{"model": "rotation predictor", "dataset": "regions of photos with short descriptions (Visual Genome)", "image_size": 48, "horizontal_flip": false, "head_dim": 32, "fused_qkv": false, "qk_norm": true, "drop_path": 0.1, "layers": 12, "positions": "learned", "init": "torch_default", "optimizer": "muon", "lr": 0.0049, "steps": 11000, "lr_schedule": "step"}
Rows from block 7, named by matrix and row number. Rows with one number belong to one neuron. Each number is 128 + 24 x the weight over its row's rms, rounded and kept within 0 to 255. All counts start at 0. Numbers have three digits each. After the name is the row's rms in percent of the matrix's.
# fc1: MLP up (model.blocks.7.mlp.fc1.weight, 768x192), inputs 78-116
# fc2: MLP down (model.blocks.7.mlp.fc2.weight, 192x768, transposed), outputs 78-116
fc1.325 120:100086141127162125125125160139183145156162122151108108162133145118110086073135125105111130155153137124094117133166110
fc1.326 151:120119161158098126133123111167139115156122132121152121166156144124102177136142152139144133178086066149152079139131086
fc1.327 030:152133142145120121160120147122116135151088077112136124118128132080159174120159102158145115144136125101104127162109134
fc1.328 155:084138116151157142115138173104117121129138144100135114122154178129122132114140167136111139142140132088133124125151146
fc1.329 063:129128127170159136091111116131093094098127183147037165129123138143130096123153126167168117111095107121105141154110123
fc1.330 010:115135135122141060153139134074107125144119132128110157154082176142113124139181133119152096144105169102135127112161152
fc1.331 016:149107142150134114106090146099119125132112066135186134136133143143067107129114125116158118116138150128127192133137130
fc1.332 062:123146115122133144148115160142127131176137105114120149146104144179153115153108121152077159152152156103137080112156201
fc1.333 059:129121156173109162140137153102139112102148152133066108112102145177095158137190132111124128104087146163157114121148118
fc1.334 066:097107141162157176159095102121119154131090131158107097117122139145130116127121152135107128113094115175126110147137149
fc1.335 065:127116126168104094148164136128104162128094146170114145139139123141133143111104144115173103138146101149124103115128136
fc1.336 051:142139101143121112157130098101115096154119079159133183112088118148094125152141135119156158165156149103145141168145095
fc1.337 051:173136180127128172131113165138132141126101129159095132099089108130120133154133125113140125132136175149182104123134104
fc1.338 075:123123130171145091154124173133113166138125128111096164128083153101120087142139164116136098119114119096149133126141095
fc1.339 101:157118117093135107135149079126105155122144140143182118157117081132189128116079110130139131166119121154060165161103130
fc1.340 052:089107112099120107100133152113136100125082113131126143137091130105180070127136164117147126144173131146153152153118173
fc1.341 070:157137115104144118112138166127124165140100140139130100194118131144128131142137154088112117183134102094114130155124136
fc1.342 047:139134085160128115154112101108106122143140110124130137163123153121095127152140177126165138116113116100113112133170159
fc1.343 102:130152101128153121132110074115144072144091152129086129103111099122107087146169116128132126158133142109151137171162098
fc1.344 139:123112139139113094142069137106133135159117175145083171132132144152117125138125093122150090127144090092120112152160116
fc1.345 036:126109101117108110148116098077185131121119131141123138132124106128096133099147109157135092142148081121143141151134117
fc1.346 157:162130125166138105155109161193102112143084126129152145154135132135155123098152168081132129125118097141078151114153134
fc1.347 092:111144158133112132113117055125136105148131142151094144150138147109099137151156167155135133117106119117139140093146178
fc1.348 070:125092178124107155143120121111166153134139149132113106125125132131131114169086132118139097130125132119132162108149105
fc1.349 019:093103123140144120185140101105081116123131119170140144149105137142152098150166127111140136099104131126102160156158110
fc1.350 032:096171164116104153151142118122150127102125120108129142139078118142139148137155166123133078153125158120143106156127119
fc1.351 065:090138187164153155136114128098082174123115097113121103121136116155163133128134135131113143142113116137161128145126121
fc1.352 110:125149166189133086131149140102127112159096113149139098139102148166149102166130102112127117095132174177108125179107173
fc1.353 161:132138111112093112130156132153099127134113125095132063146134109156170085173122130132168115151136137132139110164108119
fc1.354 089:127089113148146123154104119115131144148129135131124134141113064190089117122182117121111110083135155105119088184139110
fc1.355 160:146129166089135135145123159152136122107144103105128105150082149109110167116145091147107096138186107114152114147143199
fc1.356 063:141103127132124064130129133152149160139109126150156161118085096155140122148141158153145079116091134126091150146166116
fc1.357 120:135161159156119141123107088132161098174142116111141080135112134160116122176141152145115108160140162177116123098137166
fc1.358 084:135129139167100138100136112114149137162142131160086080121150126152098150163105133135123135111162144151102140109166145
fc1.359 071:170130138110147165134135127119147130138091173115152133146111144140133148125118145121153147081135116134112133120100135
fc1.360 144:121080120123122106209107080138107105141116146151110071147108118076123133145152103102152110119147135103142139161140095
fc1.361 077:064173121145120120129102136129138103114127144100113131153135105173143118149138173142171100152094093161137123135127144
fc1.362 030:160096145090136110156137089125088124147133126128164096178111113163132123140132130146151127111135088109122170140122154
fc1.363 053:119100159144114105108147132099147169103152173161131117125151095118081124135142107063180124143114115143102128122121099
fc1.364 125:153111119182140085155119150124117083142120137167133102148099118091161136149143167072159070119134131100113146126108123
fc1.365 020:131158126111134120187086119145112102143118084139110117138102141133132116125148118128138067143092084114129185139150100
fc1.366 085:126130133144094126113105099120103082131170132131059129137111134170086129153123140114102136164130113090142124110146126
fc1.367 048:144130143123133134179122104149128071151103102129089109147125137125124144134132165128136147095082132133110180142134177
fc1.368 080:121127095123129118099141082118101169114139110164133105163155153089121128129143161107112119142145158147106132148144160
fc1.369 115:156152136089086137168127126134108131085113140111141116080165161173131121109100149149166125119134149133118135173166093
fc1.370 071:130126147159119148141064132160148099108113129139117122125138113140190110113142156095071111145122125104099147149117182
fc1.371 057:127135114108112134147117100112125126126142104121121145124149134108135132104148133116084134121130138172144147140165103
fc1.372 046:115131122127121134157140126101133090142101126107141117151126111110099097120136142130130132113125095137126125098139104
fc1.373 136:138166134147107118129138107123119113157138108166147097094105124144094058137158099132088147130110162098142154145145134
fc1.374 034:116133109138097135138149159166127116083118098155133130154129108144121152074138115111117099123117118166135124164146118
fc1.375 055:115148128132091079142135132146141148098142154143098137131137165098093158177171167151120136122136119142113123113148104
fc1.376 115:121136179123147115102121073139115109124103076098092153156166134124185175151132128136158133117135135120137115163124160
fc1.377 155:121088137142148129180148136138085127105147125116096136160119116092160123117106121111104120136143167117125159163086121
fc1.378 084:100088131143141134120131117122137146157094134102125083146083078128149116100146135095173133145156121104139179135136118
fc1.379 019:153143161099120159174108115118130124092143164113132067168146090115120087120123136139141138175128125152127123128138094
fc1.380 024:097101141162107151161107072140139152168142118121115156097144125071094111153149152114100151146137103139121145163158136
fc1.381 032:091116109127072128175139131138120140158124117170074090110132126130073099136083112135143124130137155171149083152134159
fc1.382 166:118164124173129125198139128129119119123123100154153148150158081169144145090113108114173132150107119159103122143157143
fc1.383 113:147132146126141121141123117116097107100121147141130137147081139132156139175147141140125158158117127178112155142115122
fc1.384 104:133104139132142099101170150103133165136115130106175115121121135136111110082175118150142134126083155094152117169124100
fc1.385 188:136080122116108109123142085129126162132129092143141084115098111099118150183169099136131106142112147100145120148182129
fc1.386 035:144125132172102149124175159156123125152108135106127097121109147140162091127134114143156129116123111095100094127139123
fc1.387 145:101098180162139150131130105154105113116171095145118117151106116094143109137149166121131141122145120123119130105119152
fc1.388 076:144133155145160103148115148101095179150105101126112120092106170129062132147108147123125100161147155129173116193120117
fc1.389 148:105073139102102149130106095167146151118120112105134152130111151129138140164173144094176190116074139152117113148110148
fc1.390 132:189119167189144124130088117091144147165129158126152074132110170104120110141115165128113139138156110113101139178190116
fc1.391 210:107137123163125131158131157150105105171177139166101100136150181165116165155154106119104166107134117094118149174142107
fc1.392 066:147125122130173113131143082133122100105122121129098093117113124135131153139155140106129097145140147128096143147143136
fc1.393 072:098129098104104097137157141146125134171132153099123133130133143125145164167131140138135106135151128143132135117157116
fc1.394 153:100135096156087114123122064154155114156110133066129149103096123106096124113169137127115123171109141094097153113152121
fc1.395 103:162118121146144141152098131128114105163179090120099165122124095126123123146146102160125097138129125134150144135123157
fc1.396 129:108101150142102131146152170120146157150157126139106115140143113115128117102106198131111101167151125113068129137120123
fc1.397 149:114126150129092110152132134166125110132152104150121116081148111118133176166141099113113114120105124133090101167158104
fc1.398 100:089087123117118111130137097123101114170133185119128151158141112147160100159136164136161127152148136147131151119115153
fc1.399 078:107119128132114148083126155129100161099125098155123109141123121188146131155160139117127111099129145150158174092177135
fc1.400 079:122148152185146136138132130127098129141145131120105165135094108145137145141129103117144154131105172104163124110137107
fc1.401 080:062116135151083127166136099141127085171123166125119169104135130128089109153136138114139126120143142128116137112109091
fc1.402 062:168059153148134104163133106124128106125154153166095168148111171129143135116151132155098157144177139138102095146177107
fc1.403 150:159147092113097110115115164140147160171167126099129100139148142138141129116151162112110122119125114133119152137160124
fc1.404 009:141092139124150120107114145151159078139121146122119094165090138119140134123126109136121098106108127087125132160129114
fc1.405 169:127180132114065142175138165171112100102124125107137139142161131141165113147150125110116113161102161130119164157075140
fc1.406 056:155122144142146103169137102102125092129119113147106145142130141143104148110193142161157121148159087148153115136151128
fc1.407 118:114091154122124123143125113114128045148135139150121148157136140090119112165109135183135101160117090110106132114143111
fc1.408 030:152138110131081123132120139107104146175165144137103137115134189113165124153162144173095136125156082106144148139083156
fc1.409 149:125101128178147155134109127108114119123124125133105103128149120119125111168134145125121166099128091138109125137183129
fc1.410 062:103124144193157168158143131144108143089129116104118128072115091118069132139136137177133138142135146141104160163134115
fc1.411 006:112161142152122117180100121131086121129109113100123135158129139119115093127119150103099107085131137095135111117131117
fc1.412 113:150133117093109168125141100092169157167148164191130153140131136139099140102140112088090121132134116161115113160142112
fc1.413 199:131096132141157130132117174094139129149132100108137136123090124159113120115104174154132149146115156140127105156131154
fc1.414 127:157169114180146114129122153078130156120122181145120116120139159143097134100138122122147145121119116123167084131142166
fc1.415 215:122146120126134107140144114128081134126136129085139110125089132111121141152125168131137120132093139109119120153084125
fc1.416 040:104101124168126125169088126176151135186118084105120110140094166136112128110103171147154127130147184142143095109149133
fc1.417 093:123092161139159140100125171115127132136139170103115106142108137117150160133137176054127148079100139136091149140139145
fc1.418 076:202088169124093115127119135141092088136099111141109117163173139115105131167115098128113084122136096130124126177160130
fc1.419 087:172132126093106123124150115116126159191113117172109144120093181142078087093150143111108140140157173130102133100127154
fc1.420 061:150127128171107124101131159140181141130126108112126093157095146126121137118154125089156132130104161173108139090128129
fc1.421 033:158132130151130133175082147110097103122114117127146090155082114150091139116090153096129125093108134123098155141139140
fc1.422 090:145113163151135127107146075130146129127176151110135105152128115103083103123102134120088136127130131148120128148149127
fc1.423 051:144107167155123113106147110131153137134094159114079106112129134107176135172167126131107124120131089136154111118117146
fc1.424 011:149088121131086154155145131135121141166125128117137148161122128130114155128131128138142104120128167113117092133138122
fc1.425 036:140104149162114128142126126163153149151132107141129160126116160118141122109141133128145124155070118087113103147124117
fc1.426 139:123120136114109164122091115151108122139107130131126086143157184123112123133133160139133118137139121124115133153138107
fc1.427 070:170139144114109114155121099105053117115135113090115115100075102133111147144128110095134132116118118128118167147124134
fc1.428 065:183137169124109155104107127135198117120078096112134149111140128120149160123123153155134094114169108139136119158116099
fc1.429 149:154121117123123120158190157128124085153105155154104108121125146171135127101116134097152106145135122119134122150159097
fc1.430 067:114141156145145146133114161120111126126118128131119122140114118172114106143131162109179087121135135142112119164129168
fc1.431 226:116125114101123159129175122126090109138130151141097118096117103120105108130145114134112148138141129119151103154122136
fc1.432 062:134121151105106089173068142149135107116126117121096143145131128145107136146141136128106132116131091086139128165091154
fc1.433 098:135135146136120156126137161117106094117084170174167112121094131120190131158154107134112124162149088115136148189119103
fc1.434 064:143116111146103131137133108091101096104106129172137091182150155073144119150176137138092160119133094118143117125133144
fc1.435 048:139108098132111194142136104164094092129138113126111101122088149149145158142136128141121125106137157151157134130107156
fc1.436 075:168128106128110098149075127067153120124166118097132125128132118104158096082119159138091073143112118121105142186115132
fc1.437 017:134104132169164135105102136162099141140142092115130112160158143151130083127143105109142094189166109120126139116110149
fc1.438 007:134120115173124125167136075113123149139101108138101177105127175108143113173123105118121073098102101085143140146142150
fc1.439 088:159119106109154168154133135140090113125085112157142124162115136084173086123131147113121128132132147129112104132125134
fc1.440 027:094084143143098117090179124122067120107118140157125107154188090116134102157143135117148073131130123108116116124197137
fc1.441 023:131101110130135142127140093091113139111154098137114177131111138103151147189112156150132140140082131120126135150134143
fc1.442 142:107090127196117175117116091149137145150167100112167131113097112140090138139155142131112128132114112096097099139159145
fc1.443 084:151122126132130113132115150133139147160124124106094147150114162128116086155104127121164168127136070142139134107122117
fc1.444 046:148163121146091102106110136137104144066112134142142144130103114128141119135171143130153139153083145147132139107146084
fc1.445 100:139136115132111133090124110123131155139099144142162152121135129135166149130124138123143134119115141151106127145079159
fc1.446 076:149133106191128073145121105130135155096143166154150107165118140159132114159132172139161163084121139142124113147129115
fc1.447 109:123150130136144119137128124112115122137115114125131125156129148121146193130127129130162115117165104105102119170134130
fc1.448 108:113191146106162161142109113147087125135132120146107101127132097117134106130125136102176109123164179149136118168118146
fc1.449 060:107125139136120118124116137109125138147114092121141122100108178076145157170144140180131107121099154090129115114098131
fc1.450 060:144067154139136121165141128146147137149111110124104107130093144157097151120117113116100148115067143093140154140155113
fc1.451 114:130141149139114151159134153166116121120078133161096141088117127124104110181125086214126121134146156133084139128174113
fc1.452 062:148142130153154163111126138110113121136145097120116106124078122124151162115152120084125083159169137149101086185145120
fc1.453 023:144156143115121166158135184108129107121151152113092077127149145115135114106104145142126159133140143167112168136125132
fc1.454 130:140113144152131169076100121143119132094109084115077130157155118108129081089110121110148127131169169111109089124129144
fc1.455 093:121137165132145110121087162160146111142148131109130138144140143102142126138172124157094137133144115121104141109127114
fc1.456 105:147134139175116120172165125075095136154129130106140099160140134156074137094090130140133112149174127097150171142144112
fc1.457 074:124106142138120124157128115150128110133087104098117155164140144062110082138200150137124146088109098128114100126139113
fc1.458 139:120165088119117123112052141120163137135092124112090115113130142091132133131092130120175122126154120098170130110125135
fc1.459 076:143117138179141140120110090154096118157138093160131132136094168105117098149157130165121125126114110075140155122133123
fc1.460 077:196119138128110126132150130112148111170119136114092149135086151149114177176106146089160186149138147148092113129170143
fc1.461 027:104104168165145130122110089138135139115121144121102159138135140135124160117161120110156122118118135113090158104137145
fc1.462 048:129122145140083155110178050139129161155130160131086096139150138124134154144140113087138147081127124142109109158141147
fc1.463 027:130111118104125118152083102150152147127128139097113117120101122130092142146107153155167148097084135149146136174120097
fc1.464 156:156117102146101140157137139165152139078136124075170107137138129145075129088137142124203164166135111132122127164131134
fc1.465 027:156169180123110074081130126097114124160103079096116125144102177110104082132151151089142109125135105147133182117145092
fc1.466 011:111136086148141146142130142145116171173111140127108080157113129143093104129177133133133088113132108132141177094155170
fc1.467 124:118129144108122135135099164123118132134116154195120117124127114113128177166140142117100154115098104119147134155174126
fc1.468 082:173157152101129141149128171117139142132139111129145133166120141093131079111157113143119132168108111124105101114124119
fc1.469 108:161113124147097151095152104162142115095124161093134154123162152177141147144157151133162093117129141147062154132121153
fc1.470 024:141152117149090133158158127105154107142103095119094142143082183126098136118115136151183125099116097120132123141137142
fc2.325 131:187146116138156090154147110146112130173089136100086109098113093141145110146147126108083120096148143156102161163140113
fc2.326 143:111151098136103148088130137102103107128179128114167133149143188104129128149146106140126100124112155105136127158125117
fc2.327 030:158113114140149136144149126107135132156130153109138118114119163150128163156154123122105145111122126141189172100129109
fc2.328 150:121121115106106129134080127119152148132131115133135151168141109096127059142169141107095122104132135126141153121124099
fc2.329 061:127126139104129160145063137144106073110125095105158093126115115112137127152154133147131126110096127184136123098121142
fc2.330 011:137126152095110122109135122146132130130115126166154127106136080163189134117126134154113110122082104081122097126116164
fc2.331 015:076141095140125141109185122115115158153146148149127119126128096157181113148108102123152130127159140091123099101084157
fc2.332 053:132104113157116125153126072136100106089189151080147108144132179110143171099105157096119155095091135152154126173133148
fc2.333 050:138154104104113121160140078141137105121145105131166170126193132105172097097116162144137140130138068116149068147113136
fc2.334 071:137143146164147116135105099081148143097148118131097122127107111132164131161138082126092109122135119166076148084116126
fc2.335 061:118113142117134130121156147112129111106135129092123096094077122139112122185127139132145092117147170146138121111119083
fc2.336 059:116149110149105067144093162123163150178140153127128123101135128147092133143152108144123115113105137141135140107126134
fc2.337 047:131129133164084105099118111144089103113124096106157154169104115111107127106187117112106114132144122117125119121120098
fc2.338 082:159165159136149168137082130093143098116122151124157166163109109137120113112141106139131130110124146168164127120124135
fc2.339 099:099088121115099187098137136135165105109103136126136127133123127099147061150174138117146133132116133095112137125157131
fc2.340 049:150141138081087100128120139174122085123140148137104162132134151117124123107148136124105136098088080140160110093158117
fc2.341 086:108089154149085125119097079148138150112158120128134180107173137156145136120153139134137142106111123103138151116104089
fc2.342 044:157115139096147138147166128150132182117127130118118089135139119135141113106131133104127138111143168125139140098145118
fc2.343 098:171075180151162111142098113116111097114140075116152109137125153116130150102142120112153171183152089111135161138131137
fc2.344 134:096103105149094172115171149129154111125149115172166080153124138122108115078128137102126159088102126143154104154136129
fc2.345 037:152142125104123138106122093076153155137113152084111110126120175116128155129112082154126083125086131119133122118106156
fc2.346 163:101143153165191076161118131120157179113114101134103122133109126163145142116147153113147130116154079115103167134137114
fc2.347 098:105163137156111101158176132116115144120097137108115115102144112162142130086120119079106106100130095161110134161078091
fc2.348 073:137077094150101137131144102114088098146133131139107123114128131094106142117085125109081126125158229115141084137119130
fc2.349 018:107115147122183078058138119142123137123145111129151133117108164119149114106120133179123089151108169114125154174126169
fc2.350 030:193120123116123134137168120112116078136185135162087124076125157168130100169143110102184124122103130111112110116114090
fc2.351 067:118161116134134140111131133166147127138150110120107088098113093108132120125103124117097124173139114151146147144116130
fc2.352 104:082130134136119133121100105139137107123143135131150084122183134127132142109135112108099118099114134126117145130144084
fc2.353 190:147125094122145136113157117118108129105125100166118178147123127110122103142153133136140133163082091156122063087128109
fc2.354 089:134108134121123107178105119161178079148108098138131168111156107150139168142121147144097124148108106143114174136075125
fc2.355 141:098125099100127121083139121158121133138093171132120170109100079164153122123138139148105128106131135135140124141166173
fc2.356 068:111175122112113147163116146144153072121125172151119140129130121091058165155115126083114143128161095157116122145091153
fc2.357 101:161184141133113123086149130142146127109147138179100100106122119119109113141135078115112110096087148139106159130166157
fc2.358 075:122122143146117125183152121158133156165123091127090149120130120150118106117114153125116149104155101093061129130180204
fc2.359 074:136149105101082122121126165146132114106191134156172077104153176118135142112115108102110121126138128115142124145115136
fc2.360 154:101140124155147148136158131111130110170109165112084101139151119117125130141108096129130121129107128164149137113120119
fc2.361 073:130161140141169126179127134086132099109102130131128079142125161129110131137110160114120122101155161110103153123141120
fc2.362 031:131108120113119095132134158127167088145159168156141092148088119095173167136136164107106141101169173107121186097108131
fc2.363 052:121114063131088144164086099102129107114137136129153140157149134152105122173161160141112133126119110150116093071118113
fc2.364 131:122074097146116140125139159115063146154151130183147108139161158173107206101167136148137125155141117125150109069105143
fc2.365 020:161111144135121080091102132120123149124114104087171134199127151134169176149124115120116155157159145137122145091097114
fc2.366 086:148137117129111106101107139113168135129095125141129135124177118144106125160146125156129105128133140092132145163128136
fc2.367 054:112159119149151127125151100093153171135108147094128160111118106114136137133125090151095116139142148157136161144113141
fc2.368 076:139161143101136169081126107144139143137131098135132131089167143160101142099161130182151094105122165116155141122117147
fc2.369 120:151107107131107105167150163162113134085114093113140127140104138111160163109113123137156163077084116130125131074114127
fc2.370 071:075123120089120054136128146110133084130134159111154145147103134152141152087127138098155125116117122163130109142086092
fc2.371 058:162141127123106137127113113184129135115135128183155161116139141079109166153081149134112140125107112131123124126114171
fc2.372 051:155102089133133113106121136149120149149162111156106133151118095127103131132145141107101110166140133159096106133133140
fc2.373 128:097128099091163090101077137170127131088131175153125164177143134139151136121151097138159159102155082138105104120099119
fc2.374 038:141133113141108127116126131139133136190114155139110089151139110133120104109071131144056133138105149116139105113138110
fc2.375 049:126101184192087120082102115133092159141113110134102132171116089124153118087110117109122111127150126122135092100156095
fc2.376 108:133121153118102112118096131121115133118152103105162097139144127120137141177124136071159175110132153149162145144139115
fc2.377 142:166105138106155164161121101102126127123108125114128140152152144123126148151160134124105112083137133147126124102107100
fc2.378 085:144173112076173113168129165124130128072122122119172109112103091158135141106131141163141136100150123172138085157112113
fc2.379 017:112093112128140104084096130139094146123155099119108143159126199136110174129126135105125130110155156117132119103124112
fc2.380 023:119132155153143120121104161138093170161120146141121124174132101113147135127140144177145123101169151129124133127085088
fc2.381 035:128122127136123110132130187154134095124105146142079137087117113125146152116169109129140131134147150131121104137148143
fc2.382 165:099123130113083151146116153145122113118095135153161104100128162126102129155184192101133160116144126091159115098134114
fc2.383 119:098133120126090162112111115152149161133131148066133110114126134122132140105140147130126127132158139091150143122176126
fc2.384 106:128108130138155164121091118123132144191082167174065097125133126129095130132103116152172046090127107135120117132130099
fc2.385 173:151103113143103137130109177140087132129164122112121151159103123132118161106146135178197114145110082156141102146118127
fc2.386 042:131165100113149173138115109127110132147172138149143156187134116120104093143139091104127121118146161123133164134145131
fc2.387 149:113115113100103128095137144108128140174140138082147127143115139120105121128155142118149120111109100127110105131096135
fc2.388 083:122119134152138144140139136158189092134148169126075088123116101104105141136087108098161110141129164147135165093142106
fc2.389 133:140132127120124133145148128087178120125102135109140101120123163168096132104117152176097138083098138108166130158136103
fc2.390 146:106143130127133090154135102163124101174171154106112091141114107118107100103116094131135192157121138071142125165142177
fc2.391 177:151159107105109187165108116126118142093113145104132117133128134124154101106157170057092113077129134158148119145174101
fc2.392 079:147162101074142085132122130133121125160131128105164074171115123136120130179122126166133143127060156124092099083098135
fc2.393 076:120115123163122174074133120125130126127111170158077135125136080114124096132185100125145109113148136121143135092073133
fc2.394 142:130136151182137150140159161149108179147127101142136111131167092129100105150135150083116128124101142147141140120103134
fc2.395 120:109139143125121165148157134159133106135134113129117161127142177141185124106110126117118095147169141149148154132132133
fc2.396 116:107116109124133168143108142128120122137187134109110106131142135106135159157155111148145111136106162105128125128098115
fc2.397 143:141150147146127124145133163088109126162160144113107087100121139136172126136160175143163111133100114089126140091121113
fc2.398 093:121162106094135071093174130101137115133127131145106084126074135117092163136127104103144132146168158119138124095115090
fc2.399 069:154159168115125113140136139140116189159099151111078074145114102126081139123100118137134117128091150121098102128108131
fc2.400 076:121161112131135132137146096189190107124134118139126093118115089098121148100140115123101135097147088133096121083151161
fc2.401 080:137143155107144135128168113134159124107134126108100160136127126136162122149162125154113068077114136133168155144127080
fc2.402 061:141148153127139142104129093139149140137099142074135133112125125073161148124169101125148123138095156133081117105128147
fc2.403 143:146111119131149137143091115116094130112131117152144143116152121124122139102115131112114142102080097159075107114097097
fc2.404 007:136115148106116091189119142120139154089182124149132125120150125147160143141163107131090146125107092101152092160133165
fc2.405 162:149122109136174114184140125109151113140140098134146124152129151137120129120077099086141090120111085137141108103131158
fc2.406 051:111060152128077133102196112135162157086173116158143122110093127112117151098096099113127152125115120151149116155086125
fc2.407 138:129137113144140087142131104144086125121118116143152194126134137174124139147128102114173132146203123171116147134141077
fc2.408 030:085107110146131129114146135162113140136127148113109117122149134156124187127085124108154148140112089127110181144152127
fc2.409 150:132112127095109144120155138119158096150113134118128091089066167138172109128122114104102136125089100125129110128117153
fc2.410 065:140154102129110184164135127155082169110097109100108125155113111128142143066112111131136106147100111109108111129107192
fc2.411 006:115119081176099148153121145136101124074119145147147127117123138071093089101103105135127098142179138123090107144086123
fc2.412 116:105136136128131128103108086138165135139143120152129137135129116121102171127094151139146162126110125125105128141089105
fc2.413 179:092147165134144092117129157124119093100089148121142085106132113137173160086123113134100163096140098137135114130119108
fc2.414 139:136109114146155100147120068139146148173136120102116188113143139120134120185128113142129132129122142099087074121156112
fc2.415 188:145149106120113142162124121107139088126138089151131134072093139135126137130132147122090142162159142133132160111078131
fc2.416 043:133132168124171114123129164105154122060114088120135125136160145133092108122144115125129124156127132124128123148134110
fc2.417 099:120154165090107094120106085174132133073146129124095126130139116160114125116112120149143120130105110076130109133110148
fc2.418 073:122106124165165102156155107120108131154147157126132182071134137183105100142112097153139157104137128165104146096141139
fc2.419 073:101125071172127096095119204123136099133099135069127132179139110137144158161100093141113126148135122133162145155114160
fc2.420 063:157133103115142128151111167133142141134122118140098155141141144143124095120157164146138101124147148105110126121115140
fc2.421 035:133105133154147116102124155164153107141131134113104120097104081154139103112149150115059138210084118119169090122132122
fc2.422 105:160138120103164138132165115130098116125155186136127104124184132138118155155146134082159117107162131137105134142109134
fc2.423 053:140109179137069105114121136145142127143146113113118124169133155092120128164102172140134127123171137111115107137127150
fc2.424 012:100133147124137126117158128108123089116171205125130079190169145142072113124120148133137131143101120109153103120113099
fc2.425 039:175123135103141165140137115153124148136189112177170115134121141071131110136146129095137104100146146099144119129097097
fc2.426 150:126139156111135081105077155183116133122173116109105147129117150126119157138153078096138136121121128134160111147111130
fc2.427 079:109167169104127137074107149138164169130123105127096146141183100133107140179127107134155123142166145151139136157096116
fc2.428 062:143138152137118108106149092135159151128151130112093094100127129169107136164105144078110086126121090140127103107128119
fc2.429 150:163144137105117147134118105125152103165128096146145144108146158132125150149133127172130132098158154159130093065135161
fc2.430 080:140161104143124110103084156147090071114157113110122147111111166092164141128147107146101145085116140125136145132124143
fc2.431 212:097165129106120173112110093155163105174116128140133072121143181155106084116164138153112146100106155108131133096124126
fc2.432 071:075135119114148101152141135152135171081161099125161126106142124113159135128141156161138081080116091119101162139114150
fc2.433 095:083122128101131108129133117131150173146171129143129094093111160124112135137098126098152138110141159110173096118122104
fc2.434 058:130107117140121154112148135116104157126158167102123154142083100153153166138108110115181087143104135198120107107148122
fc2.435 062:166145131135164146112138139114103123149117122147148196154139093128117108097187165108130122110099098126122101120143112
fc2.436 085:143130151187145123145056096121094096145069184132147139116154143145094142159127100139095143121148125147140083141104115
fc2.437 017:115151131136145112137069112096122116116121137101149119141118143114129122112147125145121141069140159143119160141088114
fc2.438 006:152104092083148134088129144170132118126146124121152125141130144134151149147099123099157149098102170116136139129134120
fc2.439 088:130095102167148125131116088100126101098115138108092119124148168131143134139125171099126112103131153109140182107100086
fc2.440 031:146137148099139120132122139138153161144156123147144125147176156137150095134104132143143160138140086186174095147097104
fc2.441 028:116128137139136113149107146117101107104149126134120110117106140141075129143142104146145103117189097145138143106114128
fc2.442 139:092133119121142128127092157097115117130130124127107152110137108104140154089160144103170140122107119144137124121160136
fc2.443 087:114171084115127120111107127150154129117094103146182117130116109095145136125124149084115161123160174151128176118105180
fc2.444 048:127107149119127068094126137119148077113116113086124107113155117129136063082098147125165140104129109128144118124118142
fc2.445 100:104125122123170102172113108112085120131118118100134110142146125140103109127140159118127118138135161109161146146160125
fc2.446 079:149120143073081097177143101149142119145115119140143109159095138120107068137153115139160154131098113123139147114156163
fc2.447 101:165098131085097122155136107105120125143058142101104149118129141141112098172163144129118137136127135144122139115122155
fc2.448 104:137163147095113116126109126132124122152123149095161149138141137130155117134120084115133168145131138077119128149165129
fc2.449 060:121103146133112124157127100163127121123138128133159085107176100097145094135116086096080135106139136140124165152147099
fc2.450 067:119129167107124130130145157107141115129116154104142114156106103107160101144120122126113141064104104138117128144123157
fc2.451 106:169119141125086131138116137116061114137095163104076132140102100156142125129135094140127175135111093134150114161145132
fc2.452 067:119126119097137140134100165122120122148143139139157121119124131091069121091115144094151120128150143133126100126143152
fc2.453 019:167130117125124117109107090144081094098137123146199144143151180185163127123177083165158150143098082134123102096126136
fc2.454 125:129153099136113144113109138139131120144118096134108146095130192131168118167126174119128101114125121100130138121109114
fc2.455 096:142129112162167134073124168117129113125135132136110105105105157115122094116125111128114159151114107100151138082156097
fc2.456 102:158138113109156133119157115188152115114074125164131152116079151123090124112136136118102095089120134104150136077135191
fc2.457 082:111124116129140148120119137164187109080141129151126132144107100123137091089119092129116139142111160147154120092095170
fc2.458 131:139119132133128135094125142125192103153128086095130144121166134180102108080158117096136108105110109124132144108105148
fc2.459 087:187141157131167105127187169127151115104109140147130084109124140137132121120137106073115088124126138193136124137122086
fc2.460 078:069118137113123103136136116154103124135115116153087109122109164111180123114131140158136127155171129140107118124120133
fc2.461 030:103118116137116088156144160138125089153120094118146129174141120142146165155127121140107123128135112135123131104090108
fc2.462 050:101170099147113120139128163094089146122100121160164123118138113108146134116130114140119139122137131117125134104122123
fc2.463 026:115135146131125155148129152130127142104126126175151164151100152162161130128115124146084152110138115136122121088130130
fc2.464 141:118125091129146121170139108143132153089141122121075124128124118157081099093134123167141091133159129120156128138109118
fc2.465 031:088114114111156158122165149107123099126097111104108169159135143141146089134174139130145123088122127156116133161153134
fc2.466 011:133114137117180143089123129124116136129108125068110136148128117186105132149160098158174136138170129124142094158146094
fc2.467 139:157114124139091157141130134132173135105124118101155176113121140109083141159111130104095106114132131130125168092124137
fc2.468 075:121167119143134088119086126089120153108099118110122124092114088160132150130132099156134158122135097107155131102095106
fc2.469 104:109130181131147134081129129121137122129123093094172134143135109091111123131142131143139161135115088085156097116089105
fc2.470 022:136113106127142120125096104122145140162156123144139131207121137123167141143153102120119109172143099127112173104126123